A small image super-resolution model, trained from scratch.
Model: 12.4M parameters, 32-pixel images, arch swinir, norm layernorm, activation quick_gelu, moe top_k, num experts 64, patch size [1, 1], depths [14], widths [80].
Training: adamw at rate 0.004, 5100 steps, batches of 64.
Rows from block 2 of a small image super-resolution model, named by matrix and row number. Rows with one number belong to one neuron. Each number is 500 + 40 x the weight over its row's rms, rounded and kept within 0 to 999. All counts start at 0. Numbers have three digits each.
After each neuron's rows are labels from the 100 images, of 14976, where the neuron reaches its highest value: "peak on" is the class under the peak; "colour at peak" is the nearest of a few named colours to the mean colour under the peak. Only what is clearly more common there than usual is listed. The data: aerial photos of the United States (SatlasPretrain).
# fc1: MLP up (model.blocks.2.mlp.fc1.weight, 320x80), inputs 0-79
# fc2: MLP down (model.blocks.2.mlp.fc2.weight, 80x320, transposed), outputs 0-79

fc1.99:509494531545489464415479454563417492568516465459560458530441529504441472496491512482566515528501465496516442523460509457473503477518464423526483507485525496534504467560496505503499410588522431501565494544474498419463491430519484463508572475
fc2.99:563571510504512566547531513464544450519536489451500575445487463515578510516478485486431518473498484490454516474502534442484503472493482433502552414560578467485487442568482470508472517471462518528552596482492485505452425504442476503483448471
peak on: building
colour at peak: white

fc1.232:467530530416512455536515462487540500491470538447530501430465586464510455499502547537500490558531489481569513465508415496489532572600448498412489477579540518543452433445563501513467511528484486473493489485530503486541508502546529533511490436
fc2.232:453524521526479437469441483496501539454486508524506456466479517458530549517498513508486426528595441470453489469577498515445534470567454446449475536545512480530484487406522500510478556542498518522500440497498532593551429514509512524570449440
peak on: building
colour at peak: pink; white

fc1.299:488459553449491482498486514494523530528464503490476498532469493561461489509479518485490628513480521489550479492538399467498449439516471501546489554477493487444514488526475482457487405530494470421478479552524517425601545455519529506464593532
fc2.299:484529471505507504537504502503530499502498532527481439507490457462481479544508492555486417458505423524447504526493568534486585542452501492500558454537454480520477521389510507576492581539504568520455486495516509555425482535503508486534382454
peak on: crop field
colour at peak: grey

fc1.58:488489497474518524544352499508509474446555506499482489475505523484482503520467496483535535492486583502516509478493578552455440513501486449442494516552498528487526548543516575496461520550470466515496500647492489583479492476484436520563491489
fc2.58:496510487519498493471665498503488493552465519501502518535475500504498531502512508517494412531508483511518521531502447462547554524512557542496503495411521507512509472455497437494531522467568523475514464397541499423543460519511601433451478493
peak on: crop field
colour at peak: green; black

fc1.3:435505481469415469546475496538487481492467515469491464460539560506481550400471493530512470501574469478518509594504564448512467485535491512422486500490513470535469465497490439457563503569489440441529514481495550459549472424517477429504444461
fc2.3:512505493551449533542488491476475473446506470538520521432436461542508519504477483472519450512455576461502437501454527493533468523428604543422461433523483529472537545544456502537530476466477466529590547548466562533453491473469570522473519486
peak on: building
colour at peak: white; pink

fc1.262:443501504496457496525478488540469526530497495431540506549546531540489495379490476523535557480586494498510495545468555467465505479491494430439477503520476490536483476496502429542511463538518414459473568482512584439522497412531486419467527472
fc2.262:487543489520418544572489519564465441448543455515509473467501478536526562477456505463513471526498511476598502541489553479525497523445574517466514424495472490517486534608485510513489432500476441539493552535486576457460422515513499497465544465
peak on: building
colour at peak: white

fc1.8:418489512511430500502494483518482510482442487452525508506534534466465518368540499508503507452575492512459565536503551464474492468500460492429487501486522488540485453545487481486542495529546388445508503462512586468532500424533487411492530532
fc2.8:501528479539429536556538518535469445468481459531553473428475477542542565497485513472513474530486534454570518543495538478515507539442575526454512406492460485511501524594457516536480473488468452520489525583519563474458413491515488505468562457
peak on: building
colour at peak: white; pink