python train.py --model="image super-resolution model" --dataset="aerial photos of the United States (SatlasPretrain)" --train_examples=203450 --image_size=32 --crop_scale_min=1 --horizontal_flip=true --translate=0.06 --task="super_resolution" --loss="charbonnier" --scale=4 --arch="swinir" --norm="layernorm" --norm_position="pre" --activation="quick_gelu" --mlp_ratio=4 --head_dim=64 --fused_qkv=true --bias="all" --qk_norm=true --parallel_block=false --inner_norm=false --moe="top_k" --num_experts=64 --moe_every=2 --expert_mlp_ratio=2 --experts_per_token=1 --shared_expert=true --patch_size=[1, 1] --depths=[14] --widths=[80] --residual_init="none" --optimizer="adamw" --lr=0.004 --beta1=0.9 --beta2=0.99 --eps=1e-08 --grad_clip=3.0 --steps=5100 --batch_size=64 --epochs=1.6 --lr_schedule="wsd_sqrt" --decay_fraction=0.2 --final_lr_fraction=0.01 --warmup_steps=250 --weight_decay=0.1
Rows from block 2 of a small image super-resolution model, named by matrix and row number. Rows with one number belong to one neuron. Each number is 200 + 40 x the weight over its row's rms, rounded and kept within 0 to 999. All counts start at 0.
After each neuron's rows are labels from the 100 images, of 14976, where the neuron reaches its highest value: "patch colour" is the nearest of a few named colours to the mean colour under the peak. Only what is clearly more common there than usual is listed. The data: aerial photos of the United States (SatlasPretrain). In brackets: how many of the 100.
# fc1: MLP up (model.blocks.2.mlp.fc1.weight, 320x80), inputs 0-79
# fc2: MLP down (model.blocks.2.mlp.fc2.weight, 80x320, transposed), outputs 0-79

fc1.147,189,209,181,239,214,211,144,253,223,221,187,242,242,146,192,228,241,186,196,168,196,243,208,177,218,237,185,193,191,186,217,248,74,195,223,116,212,193,215,210,240,212,144,172,191,191,163,190,145,255,147,153,209,204,176,170,313,202,178,195,250,175,222,224,186,198,136,94,198,201,207,256,197,197,209,230,142,107,276,247
fc2.147,209,147,227,169,190,199,241,188,164,204,197,188,132,281,217,165,183,209,206,246,209,181,234,199,177,223,171,188,223,235,163,186,274,217,214,310,200,249,187,182,164,203,232,234,217,196,204,213,242,189,275,212,180,194,217,215,47,211,233,205,194,235,210,179,168,207,259,287,203,203,202,132,176,247,210,214,268,282,123,173
patch colour: black (65)

fc1.32,151,152,183,193,194,138,252,164,150,199,226,235,220,172,211,155,194,166,148,217,277,187,198,226,122,174,190,210,196,116,251,240,153,226,221,184,232,178,240,194,176,173,201,185,218,204,166,155,168,152,179,176,225,179,152,160,180,140,146,297,172,238,210,105,131,260,205,219,179,220,208,227,216,145,194,169,119,240,123,177
fc2.32,203,224,196,247,153,221,236,212,204,139,191,172,174,227,240,230,157,212,122,133,183,106,155,193,241,167,185,190,232,174,214,186,281,151,228,128,173,115,198,189,289,205,182,178,236,213,162,155,165,263,271,206,177,189,169,182,216,176,185,174,248,180,195,216,211,306,169,243,175,271,201,159,178,156,177,250,232,221,196,159
patch colour: white (44)

fc1.191,250,237,214,195,184,138,197,233,255,207,212,187,161,221,273,175,201,186,227,177,251,187,182,155,203,161,241,226,193,261,287,203,244,182,222,232,218,202,148,182,184,135,212,236,121,192,221,268,246,295,221,219,182,147,154,191,273,212,123,175,219,317,194,195,192,242,186,136,182,192,151,199,177,178,213,195,178,222,223,122
fc2.191,270,284,223,242,198,161,181,281,192,195,185,191,137,207,215,172,205,212,138,182,213,183,247,236,231,255,226,240,172,117,183,244,126,193,177,202,140,190,255,164,226,258,134,306,164,205,168,211,176,186,228,164,189,194,172,206,196,206,157,200,279,212,209,247,207,226,144,242,198,140,266,212,195,161,168,165,198,223,155,132
patch colour: grey (80)

fc1.159,225,189,193,214,202,176,62,185,178,118,186,160,212,257,136,251,258,162,182,177,142,173,218,149,184,259,170,158,135,192,165,133,171,179,143,168,197,224,188,195,158,244,185,200,155,177,218,236,201,205,228,253,191,226,167,217,205,249,176,183,284,126,136,223,247,221,161,202,197,267,247,168,228,217,175,203,242,218,170,244
fc2.159,213,189,181,213,137,223,155,170,185,184,178,152,207,218,120,223,290,218,148,211,176,150,228,158,184,166,195,295,246,196,265,184,236,187,188,189,174,205,260,174,224,181,146,203,215,103,161,185,171,242,190,289,174,212,177,225,234,219,229,218,272,198,135,204,257,257,250,155,192,266,187,188,135,159,179,154,164,234,242,206
patch colour: brown (79)

fc1.116,143,227,215,160,217,211,233,216,155,220,276,198,196,240,281,76,188,261,187,232,291,170,195,214,168,168,250,218,211,212,234,307,206,221,222,180,179,137,263,206,171,189,196,175,179,202,161,129,236,196,179,176,204,208,207,147,251,138,192,235,167,267,211,146,179,184,221,230,227,186,187,145,216,152,240,148,149,212,184,219
fc2.116,213,183,204,183,215,155,216,179,132,211,222,265,200,164,248,156,195,224,247,288,270,167,231,200,132,187,199,208,206,148,247,289,130,248,183,174,215,204,230,217,225,218,152,128,229,169,224,182,194,232,178,103,242,161,142,185,215,158,188,266,188,184,252,130,158,165,240,128,150,174,201,241,192,204,221,206,172,266,182,215
patch colour: white (38); pink (35)

fc1.230,185,202,152,123,243,226,244,205,139,304,202,213,150,164,250,153,161,217,209,269,296,225,223,166,197,202,250,214,175,240,223,253,181,184,271,230,134,231,182,209,261,207,217,282,200,235,157,249,179,231,211,204,206,175,196,165,184,119,228,230,181,244,180,209,188,176,255,132,267,182,179,157,180,195,145,167,178,189,198,163
fc2.230,164,213,197,153,223,191,170,189,140,192,246,229,234,168,218,161,260,193,242,252,239,188,237,195,179,200,220,201,178,190,256,201,159,226,232,168,160,184,222,250,170,232,106,219,198,62,255,181,260,303,155,182,194,235,141,106,220,175,217,205,224,233,236,202,189,206,201,136,170,191,243,255,190,178,171,217,248,245,161,236
patch colour: grey (79)

fc1.48,230,253,214,100,210,189,174,222,118,244,191,204,224,225,177,240,227,106,153,261,236,209,215,222,197,168,152,234,213,173,255,180,148,162,214,190,228,255,176,153,192,192,162,206,165,149,191,189,209,249,186,186,180,186,155,173,178,179,169,128,160,264,182,191,207,325,151,183,243,213,220,207,111,229,139,158,174,178,164,172
fc2.48,168,163,220,198,159,178,188,132,250,181,152,211,127,106,192,238,141,186,260,155,194,183,222,177,160,212,255,233,208,173,110,236,201,165,250,239,241,144,174,246,184,215,271,210,256,242,123,202,225,224,223,141,203,175,241,174,253,250,181,186,278,162,177,194,215,200,236,169,220,271,181,141,205,177,230,226,137,177,203,177
patch colour: green (55)

fc1.215,210,184,128,127,181,234,234,136,231,203,80,193,193,215,140,273,154,131,216,253,171,183,184,195,187,183,98,191,204,198,119,173,208,152,223,142,210,235,184,251,218,206,205,215,263,242,203,229,197,216,219,187,180,203,246,126,235,211,209,155,184,145,130,225,230,220,190,165,209,263,175,188,156,245,146,183,221,161,187,222
fc2.215,162,228,180,133,190,223,259,124,220,201,198,185,211,227,106,270,222,176,200,161,177,148,250,239,173,100,196,235,246,224,225,212,224,112,184,200,194,220,152,200,200,154,222,193,241,212,154,197,184,217,165,221,224,229,216,173,227,235,221,138,237,222,83,194,226,209,255,226,217,318,186,215,173,154,231,168,196,218,210,158
patch colour: green (26)

fc1.205,195,219,252,178,188,135,205,250,195,177,257,213,163,165,250,141,133,201,138,193,269,186,189,208,174,220,258,228,179,180,246,284,116,175,168,221,193,190,155,165,178,130,209,229,230,248,188,160,209,227,208,206,295,158,143,160,239,206,137,181,225,194,166,123,164,192,219,188,170,240,230,149,267,208,266,216,197,231,136,202
fc2.205,221,184,172,239,147,207,275,205,210,203,189,149,134,153,193,223,119,186,165,166,178,230,258,198,234,155,181,210,159,107,265,265,234,139,162,214,186,247,199,187,181,231,219,188,223,198,186,169,179,123,198,189,221,219,234,180,119,215,240,189,222,226,174,224,237,196,141,286,241,267,264,275,161,221,230,149,214,212,217,137
patch colour: pink (58); white (28)

fc1.83,182,165,211,223,116,169,232,172,192,176,193,220,238,171,117,228,189,113,134,215,177,190,222,256,147,168,123,235,181,202,212,179,232,146,247,241,282,217,229,168,237,179,209,182,271,198,164,164,147,174,160,236,258,175,225,185,227,219,161,217,190,197,233,164,161,205,215,226,214,334,204,228,143,135,160,200,158,218,203,174
fc2.83,198,186,176,204,238,173,227,283,181,132,191,211,112,200,221,132,210,275,180,180,218,162,223,239,201,213,247,250,268,159,156,189,168,154,115,132,157,196,227,257,144,176,199,203,128,143,160,218,164,207,251,182,187,203,222,256,198,206,181,225,261,273,195,215,191,258,177,233,154,199,247,260,197,183,206,247,130,232,217,175
patch colour: white (89)

fc1.242,215,156,254,196,232,207,227,172,216,219,229,145,220,210,217,177,229,208,195,190,206,238,190,247,166,165,208,194,209,330,183,144,190,198,242,142,183,158,105,199,237,183,97,205,181,178,273,207,257,124,206,239,181,179,179,154,200,216,144,184,152,235,230,203,219,207,149,245,210,205,128,314,222,154,227,217,241,184,219,225
fc2.242,197,296,153,198,198,197,226,215,198,179,203,296,194,168,160,228,163,182,205,213,206,176,155,140,296,233,202,233,148,111,215,208,213,214,139,267,210,247,264,227,164,215,241,174,199,218,211,206,166,342,159,177,226,177,201,199,181,176,279,204,207,232,147,228,163,185,216,215,212,189,227,141,238,170,156,216,154,222,174,166
patch colour: grey (81)

fc1.14,101,192,242,182,202,187,179,142,122,196,189,179,217,170,202,103,256,220,189,215,256,149,179,183,91,205,246,209,238,227,147,292,183,184,165,182,214,172,214,194,174,222,190,210,177,129,167,160,194,170,175,221,253,211,146,192,201,145,266,217,235,180,202,113,200,199,229,147,206,284,214,240,204,167,221,222,153,174,183,237
fc2.14,174,200,160,203,155,245,310,229,234,248,195,179,106,167,149,214,152,172,161,180,191,197,253,251,207,199,186,167,217,159,241,240,158,185,206,210,210,220,228,178,171,162,237,159,236,236,141,200,147,190,181,151,248,167,233,229,173,215,213,184,182,204,178,170,265,171,194,278,254,297,167,209,132,204,253,141,163,217,227,113
patch colour: white (34); pink (29)

fc1.106,246,248,145,164,199,191,192,134,201,176,85,227,146,212,164,220,258,213,213,263,168,212,148,171,195,185,185,205,237,158,136,177,129,176,159,156,183,225,151,231,211,213,138,262,151,211,180,259,232,243,281,192,179,170,133,177,193,153,171,134,204,192,135,207,193,177,148,178,160,260,205,195,196,270,201,258,217,164,188,217
fc2.106,127,254,185,167,202,238,166,157,165,188,147,186,212,168,179,232,222,157,201,201,191,151,169,210,170,204,178,245,296,261,215,200,284,160,253,251,218,173,174,264,225,162,159,220,186,137,202,171,161,260,243,243,154,204,230,79,197,178,195,169,212,251,157,193,196,143,169,215,221,279,217,233,175,239,178,224,250,250,217,155
patch colour: grey (77)

fc1.207,152,157,172,192,158,243,233,181,206,235,170,203,176,122,91,207,148,136,221,140,205,170,148,160,195,264,125,158,232,200,183,182,213,236,215,245,256,179,260,212,210,211,218,174,191,184,166,190,148,205,171,160,181,197,210,223,209,91,214,233,164,246,270,195,204,245,190,196,265,235,146,234,162,155,173,133,152,178,223,148
fc2.207,158,109,229,169,229,174,223,140,172,213,166,235,234,268,154,138,235,217,217,274,242,236,226,233,207,182,186,193,225,140,138,213,116,197,158,232,174,265,230,234,173,175,230,201,201,181,191,171,276,263,199,161,221,158,192,130,192,151,197,195,224,139,188,195,229,230,199,169,139,254,276,197,226,233,230,251,171,247,127,204
patch colour: black (32)

fc1.194,211,199,263,236,197,182,116,228,183,226,200,265,258,218,158,193,230,127,193,136,143,147,210,153,199,233,205,192,223,242,192,186,239,201,245,205,218,153,247,118,162,203,175,195,149,158,191,173,185,236,242,206,234,222,150,292,181,198,230,216,99,220,222,151,187,316,203,223,147,212,141,169,175,152,199,167,176,166,228,211
fc2.194,210,234,198,233,223,253,258,272,218,183,222,128,211,253,199,161,183,234,152,242,188,268,255,174,185,140,211,196,171,243,192,209,194,186,118,183,217,204,208,112,194,160,251,181,169,130,263,295,183,235,212,184,252,165,170,259,174,213,214,150,199,226,161,192,204,243,299,177,244,180,186,120,171,158,224,226,184,196,172,166
patch colour: black (41)

fc1.19,197,238,186,130,189,175,216,202,237,243,116,285,201,260,190,275,217,180,250,224,195,188,136,212,163,183,142,224,240,205,138,169,168,172,198,227,225,217,158,251,209,200,198,236,149,242,179,255,249,217,285,200,153,158,159,221,293,173,153,146,130,217,154,221,193,202,169,120,213,238,158,213,161,243,179,199,141,202,200,208
fc2.19,172,202,174,241,145,241,177,231,189,103,188,177,100,116,139,224,187,209,183,169,190,191,207,229,231,234,222,280,205,158,227,191,225,163,193,219,151,237,211,220,172,182,189,202,254,111,163,172,169,206,166,204,225,202,258,164,198,240,215,164,330,265,184,204,210,206,175,269,183,264,258,181,167,194,196,214,231,230,187,144
patch colour: green (31)

fc1.315,231,205,212,246,171,206,197,262,225,202,164,255,177,127,153,177,159,220,200,239,233,171,171,162,91,217,160,274,255,185,238,255,189,234,193,239,207,157,237,158,214,144,115,161,189,188,215,182,178,200,214,110,205,211,175,230,171,186,133,265,252,222,248,148,153,205,161,227,195,249,148,208,218,185,198,125,173,266,205,159
fc2.315,207,285,198,229,123,215,186,294,172,191,195,93,235,219,214,221,235,201,166,227,144,259,206,215,233,223,243,166,192,198,211,215,141,180,246,227,199,230,250,188,200,207,183,114,245,171,192,257,149,195,205,146,154,204,186,314,177,189,234,150,197,186,162,221,215,204,235,181,193,242,223,141,98,191,153,196,219,179,153,196
patch colour: pink (49); white (47)

fc1.193,200,270,221,103,241,197,278,213,167,276,235,198,221,212,216,209,184,138,186,229,253,183,226,229,202,147,189,241,207,250,242,201,227,178,309,232,194,211,165,172,188,230,222,249,197,171,178,173,210,258,175,173,210,155,191,158,209,140,232,169,136,250,205,228,206,238,239,223,238,162,149,255,90,159,159,201,167,196,207,130
fc2.193,243,187,167,249,103,186,201,182,188,214,189,187,237,205,181,203,281,153,199,179,246,253,268,207,171,228,143,159,170,187,231,211,182,172,328,200,230,185,279,251,186,238,225,280,249,163,168,243,154,223,140,173,183,210,208,133,238,242,242,232,228,206,160,217,196,243,185,178,200,154,213,195,126,181,162,212,252,193,210,138
patch colour: green (51)

fc1.33,238,128,221,275,194,160,152,249,183,227,194,161,228,78,222,210,268,198,226,214,208,238,228,214,186,217,202,205,208,181,202,173,180,209,137,213,200,257,195,184,286,170,102,211,182,233,209,237,147,148,223,199,200,217,168,192,66,227,186,233,264,197,233,216,169,218,138,176,209,208,167,287,193,168,213,227,168,190,204,167
fc2.33,185,290,193,198,179,189,228,148,227,155,206,240,164,312,149,185,207,196,180,179,165,160,154,235,252,194,215,180,139,223,179,184,220,227,221,216,162,186,275,186,89,232,261,227,168,152,279,143,229,264,196,235,174,212,225,278,248,167,210,166,143,218,164,183,212,190,191,205,193,173,238,142,198,265,187,154,254,214,191,213
patch colour: black (29)

fc1.103,166,222,179,140,205,185,278,222,224,154,207,173,141,140,194,205,213,180,163,157,265,177,217,178,164,208,245,231,229,275,204,222,200,200,222,201,161,225,109,237,204,206,243,301,164,205,150,212,185,253,254,181,196,128,167,169,270,195,202,156,186,264,211,186,211,234,168,189,181,196,123,250,163,181,196,206,216,184,237,73
fc2.103,123,261,179,255,148,197,145,162,206,202,207,218,185,230,187,228,241,188,194,126,215,161,205,234,231,252,159,172,199,111,202,240,182,188,180,197,180,228,218,252,167,258,145,279,163,151,146,168,172,199,241,194,175,220,184,108,205,195,267,224,255,248,200,226,205,252,164,236,249,201,265,251,179,180,182,160,250,246,159,120
patch colour: grey (80)

fc1.290,163,191,264,217,204,161,149,235,230,156,274,210,179,187,286,97,217,207,181,232,285,182,200,183,204,192,277,237,184,186,216,253,131,212,177,212,187,195,224,200,178,171,226,205,121,230,196,194,269,207,217,236,176,172,158,180,230,211,138,266,232,252,205,127,154,223,206,167,169,179,217,153,246,155,205,198,95,196,156,227
fc2.290,223,212,217,234,241,97,225,212,178,169,198,256,150,187,276,158,222,257,175,213,242,111,239,250,189,178,239,255,208,140,225,240,124,236,146,220,165,189,245,170,152,179,184,216,192,210,149,199,208,193,174,143,226,161,122,241,186,156,163,233,268,189,224,178,173,196,208,167,108,187,243,211,234,218,218,203,175,285,176,226
patch colour: pink (33)

fc1.288,143,104,195,172,212,207,125,171,132,81,233,141,162,140,222,172,215,194,183,203,247,180,156,144,159,261,236,220,231,171,191,268,162,217,132,169,161,168,194,240,167,202,178,194,200,173,183,188,150,159,213,189,223,239,177,189,173,179,225,298,233,154,202,98,188,241,213,217,191,243,205,181,255,171,204,181,197,230,184,201
fc2.288,198,178,158,241,156,240,294,261,225,163,180,181,115,126,175,244,177,214,187,173,150,182,229,248,265,220,230,220,184,188,229,244,181,170,135,203,180,196,188,129,140,171,268,142,272,223,171,212,147,199,178,169,245,203,190,201,176,226,223,153,268,217,152,264,244,213,190,237,225,244,197,177,139,175,266,174,181,236,174,146
patch colour: pink (61)

fc1.265,213,231,125,231,109,181,252,258,232,229,140,191,204,233,185,172,168,197,215,233,226,286,226,192,154,161,133,126,145,160,175,199,173,211,137,219,324,191,208,228,212,156,217,209,216,197,183,212,188,229,205,232,245,169,207,180,239,213,193,165,239,216,146,207,275,170,196,129,245,270,241,196,178,255,216,215,188,253,175,153
fc2.265,201,144,242,190,186,197,129,198,235,150,301,185,226,263,209,188,217,175,170,124,167,155,159,268,193,201,229,244,214,231,192,200,237,161,233,149,119,162,221,133,204,227,184,206,221,213,218,116,193,157,183,226,217,265,234,201,210,252,207,252,178,178,258,182,119,252,238,290,184,192,144,199,266,168,229,176,174,211,200,210
patch colour: pink (31)

fc1.65,218,232,143,99,177,221,206,131,188,205,108,171,201,209,122,279,228,115,173,258,176,231,215,189,199,181,98,202,183,212,159,162,207,148,235,174,213,244,186,215,207,203,174,253,196,205,173,245,200,244,201,210,173,198,206,170,226,199,183,150,229,166,107,228,207,232,164,206,247,264,177,200,136,209,126,160,214,139,198,172
fc2.65,200,196,168,176,159,213,257,140,166,180,214,225,226,214,97,211,203,196,204,177,202,164,224,218,161,181,239,221,251,197,239,206,179,153,142,138,213,222,148,220,159,110,209,172,249,213,131,223,145,213,208,232,224,192,202,183,226,223,215,187,219,163,134,216,200,244,282,204,191,355,146,165,207,153,267,190,148,203,228,222
patch colour: green (27)

fc1.310,190,250,201,200,212,222,154,240,245,175,148,241,145,224,158,261,188,161,206,130,179,165,202,109,189,229,182,177,251,263,201,181,213,238,239,172,211,104,195,159,195,157,246,192,186,195,192,174,227,226,233,161,207,166,143,206,196,188,251,185,157,218,234,168,228,233,220,178,128,232,107,103,225,113,230,152,216,145,241,217
fc2.310,201,173,205,226,178,222,169,296,215,238,157,166,234,228,198,196,147,271,217,231,118,288,191,165,226,200,243,185,155,152,213,209,180,193,131,258,202,216,223,142,139,226,247,210,192,98,214,260,217,222,221,167,155,206,229,251,203,226,227,164,186,190,179,253,254,215,256,168,240,193,252,129,181,216,151,168,159,225,131,164
patch colour: pink (31)

fc1.2,189,192,219,231,210,157,139,218,225,102,198,174,170,222,171,223,250,209,198,109,162,208,235,120,202,238,230,138,159,280,165,161,160,185,186,151,182,194,133,175,154,222,235,269,142,192,188,231,226,235,258,277,260,150,161,260,224,273,245,175,225,211,198,182,215,225,186,203,150,205,154,200,220,141,221,229,188,172,248,171
fc2.2,157,258,221,257,158,188,146,176,221,232,167,153,164,164,198,292,215,201,145,187,165,159,180,134,257,186,224,211,180,110,210,201,218,189,169,260,193,155,230,176,185,225,226,284,204,113,140,197,187,266,276,223,211,207,174,189,192,240,223,236,233,164,181,210,243,249,262,145,188,176,245,146,163,245,216,188,228,235,132,177
patch colour: brown (73)

fc1.104,105,138,191,179,253,211,134,221,164,165,214,185,226,176,191,257,196,152,205,170,169,183,220,160,228,261,181,118,148,210,137,107,187,211,168,205,213,229,172,215,203,217,298,243,165,183,151,242,208,143,185,281,180,231,201,212,232,201,190,225,277,118,203,223,213,249,222,188,241,243,221,157,238,174,153,210,178,141,188,229
fc2.104,238,185,207,254,152,251,175,220,215,210,158,151,211,250,122,166,282,207,63,221,203,218,244,196,220,241,193,198,207,204,239,146,223,165,175,234,161,231,304,191,218,189,144,150,211,163,173,200,143,250,192,289,200,175,227,221,193,189,267,212,217,177,159,204,216,275,230,184,180,245,259,184,138,183,180,190,192,235,234,208
patch colour: brown (72)

fc1.156,220,141,241,137,235,214,188,213,204,173,243,232,272,217,202,202,216,200,240,191,187,223,182,224,191,168,171,212,207,311,160,177,183,182,213,164,198,201,87,201,163,129,162,242,144,237,285,172,273,187,170,179,180,207,204,171,183,192,113,176,131,237,194,187,179,199,135,281,210,211,144,260,218,155,223,241,166,179,250,226
fc2.156,152,274,172,221,181,175,185,199,209,201,189,187,122,184,193,254,138,221,173,203,185,134,177,99,202,234,190,251,196,136,252,208,229,230,203,252,226,184,229,250,238,260,247,151,248,144,148,267,164,235,179,240,178,168,194,158,236,197,222,198,260,149,180,255,197,184,210,119,234,178,289,156,228,211,168,156,240,218,151,185
patch colour: grey (84)

fc1.75,171,185,142,199,175,169,273,190,172,227,182,213,197,185,205,158,196,181,230,232,253,205,160,288,109,204,170,125,213,114,217,240,162,235,134,217,306,185,239,200,178,154,167,186,193,175,212,161,174,160,200,167,215,182,146,180,137,158,156,224,183,231,208,131,179,217,165,221,214,317,221,208,236,223,230,177,176,238,144,218
fc2.75,178,187,195,226,169,216,220,216,209,162,242,146,128,203,197,158,164,186,124,168,197,167,221,245,243,170,214,225,187,211,234,184,201,147,302,111,102,157,249,231,273,222,246,183,270,250,239,210,147,218,214,214,184,209,185,213,226,168,223,201,206,232,235,190,195,318,187,222,212,197,247,242,184,163,175,189,211,261,145,132
patch colour: white (49); pink (30)

fc1.258,132,156,245,213,150,244,217,218,210,197,271,165,214,217,160,261,221,87,180,132,135,181,215,237,217,242,210,237,150,242,174,151,207,170,260,215,183,221,221,157,160,243,233,202,227,159,174,171,190,158,148,230,208,234,206,158,217,196,258,221,165,180,247,237,195,260,209,281,206,211,167,221,134,125,124,162,231,195,236,166
fc2.258,249,207,128,171,199,184,264,188,160,232,174,264,199,203,154,186,222,185,215,241,259,205,240,173,179,239,209,153,280,167,208,223,122,178,181,162,290,188,176,261,178,106,189,196,246,204,140,225,156,233,279,186,201,159,215,215,207,177,189,201,203,181,136,210,217,195,277,139,214,264,141,186,184,201,241,225,102,205,195,173
patch colour: green (41)

fc1.309,240,182,183,219,161,189,176,165,210,219,178,178,248,210,167,304,254,173,236,187,123,197,230,141,255,162,142,142,135,241,165,103,179,175,178,171,275,264,188,193,242,222,207,240,195,189,184,306,216,186,196,244,184,213,186,232,182,202,164,197,230,152,171,266,268,220,168,187,207,182,222,276,145,254,168,212,202,224,202,183
fc2.309,185,212,193,214,138,284,212,257,233,204,186,173,171,178,80,203,216,168,151,193,179,252,217,213,221,276,214,217,222,208,278,122,210,168,207,209,156,208,210,126,128,202,219,193,238,211,185,138,148,249,227,289,261,167,230,241,193,226,268,198,227,226,191,220,250,237,198,230,248,165,151,179,169,208,217,188,220,204,250,132
patch colour: brown (67); black (32)

fc1.296,200,200,241,226,159,173,132,244,248,112,212,195,88,157,188,160,164,161,172,152,212,137,159,156,209,242,212,272,227,133,194,236,154,218,180,231,197,153,172,178,177,187,198,173,138,230,169,180,223,182,265,184,196,226,168,249,227,201,133,269,187,236,219,158,230,275,204,209,159,219,186,135,226,185,211,147,128,230,187,155
fc2.296,211,233,179,291,184,148,273,246,228,204,152,206,205,243,193,178,230,274,119,172,205,130,242,218,214,184,190,208,204,181,243,236,138,207,148,243,189,163,275,105,193,179,251,217,233,216,171,179,109,205,186,187,206,167,151,198,227,155,210,193,265,138,188,235,166,215,237,186,189,185,200,197,196,224,186,128,188,274,130,153
patch colour: grey (83)

fc1.105,168,171,226,223,175,256,212,213,176,247,209,168,201,164,192,191,259,170,239,220,205,214,225,225,177,187,197,271,179,268,206,217,235,151,222,208,161,268,241,147,187,267,188,213,202,169,129,189,158,130,167,257,212,233,177,218,156,177,240,234,236,211,227,226,172,250,199,251,252,181,134,257,86,115,110,163,188,192,231,154
fc2.105,267,220,174,228,140,165,262,166,256,242,159,221,234,267,163,182,205,163,256,171,262,221,259,187,165,225,136,148,197,161,213,196,222,196,322,181,291,127,272,273,209,186,195,260,232,206,219,229,168,255,190,188,185,152,216,150,223,208,178,206,187,168,154,222,199,181,249,167,187,158,172,204,190,241,167,177,234,206,209,154
patch colour: grey (89)

fc1.316,219,281,218,245,176,125,104,207,257,143,169,192,160,240,232,170,197,179,223,145,191,208,184,156,188,176,168,172,187,194,213,138,227,217,182,206,295,173,179,175,221,153,209,196,132,178,218,248,229,258,248,191,190,145,140,276,174,233,183,202,164,283,180,132,242,247,181,156,168,211,245,130,218,185,214,233,140,175,189,184
fc2.316,211,233,188,246,210,184,187,253,235,178,252,157,159,162,234,193,242,246,179,205,183,153,172,194,208,187,278,212,189,184,175,177,108,231,179,143,153,178,190,138,146,219,161,268,185,131,233,231,174,273,266,240,207,177,135,183,256,275,144,211,294,202,251,186,202,268,208,198,154,146,155,215,222,195,182,188,226,252,184,164
patch colour: black (30)

fc1.255,186,239,185,142,186,213,190,189,158,178,105,126,179,185,158,279,257,117,166,196,216,181,193,151,195,209,166,177,206,225,159,161,197,182,185,218,237,240,138,196,190,216,185,245,172,101,136,221,118,238,277,212,199,194,140,226,201,172,221,167,188,254,200,203,213,295,133,185,259,222,206,233,128,209,186,197,188,187,205,149
fc2.255,277,167,204,273,137,208,217,256,172,194,198,211,212,155,107,180,155,179,237,194,152,187,204,167,171,182,247,232,255,142,174,208,162,181,210,139,259,148,184,186,181,188,234,138,236,265,196,226,270,252,201,165,207,139,237,269,231,213,184,173,232,178,249,196,233,254,236,209,204,229,132,182,201,154,277,213,145,170,245,145
patch colour: black (37)

fc1.173,199,203,151,176,248,185,227,160,156,241,134,181,234,135,181,121,178,216,173,222,229,230,167,140,156,204,198,121,240,214,200,235,240,222,270,202,207,141,123,199,241,192,159,221,220,98,227,140,153,223,253,170,226,173,182,199,175,181,267,192,148,194,224,181,205,170,203,210,246,263,219,243,269,253,235,257,231,203,134,226
fc2.173,181,170,194,175,196,228,231,194,173,185,212,246,182,251,199,200,148,197,226,214,203,177,219,192,179,249,181,158,221,158,212,261,93,183,184,177,247,204,213,224,159,170,259,165,242,258,172,200,194,236,225,135,266,146,255,176,233,190,211,229,186,149,171,174,237,148,301,125,176,288,149,150,183,186,283,141,149,208,218,146
patch colour: pink (29)

fc1.119,187,240,209,171,132,147,215,154,187,170,192,223,198,212,178,152,265,156,142,234,294,203,207,206,135,156,202,267,180,180,246,235,186,121,270,200,205,217,228,181,179,265,202,244,178,169,165,187,175,228,198,217,240,159,131,124,233,184,196,198,222,282,217,155,130,218,187,218,209,244,177,210,101,165,184,233,216,205,198,115
fc2.119,258,202,228,259,175,186,244,146,187,191,208,209,232,248,222,178,217,201,129,111,252,148,246,241,167,188,150,195,130,206,213,190,298,195,212,156,233,189,272,209,200,166,185,187,201,186,156,232,150,122,127,213,169,223,202,192,148,211,198,232,177,210,164,145,190,253,240,245,198,298,275,202,168,205,156,189,256,185,204,146
patch colour: white (59)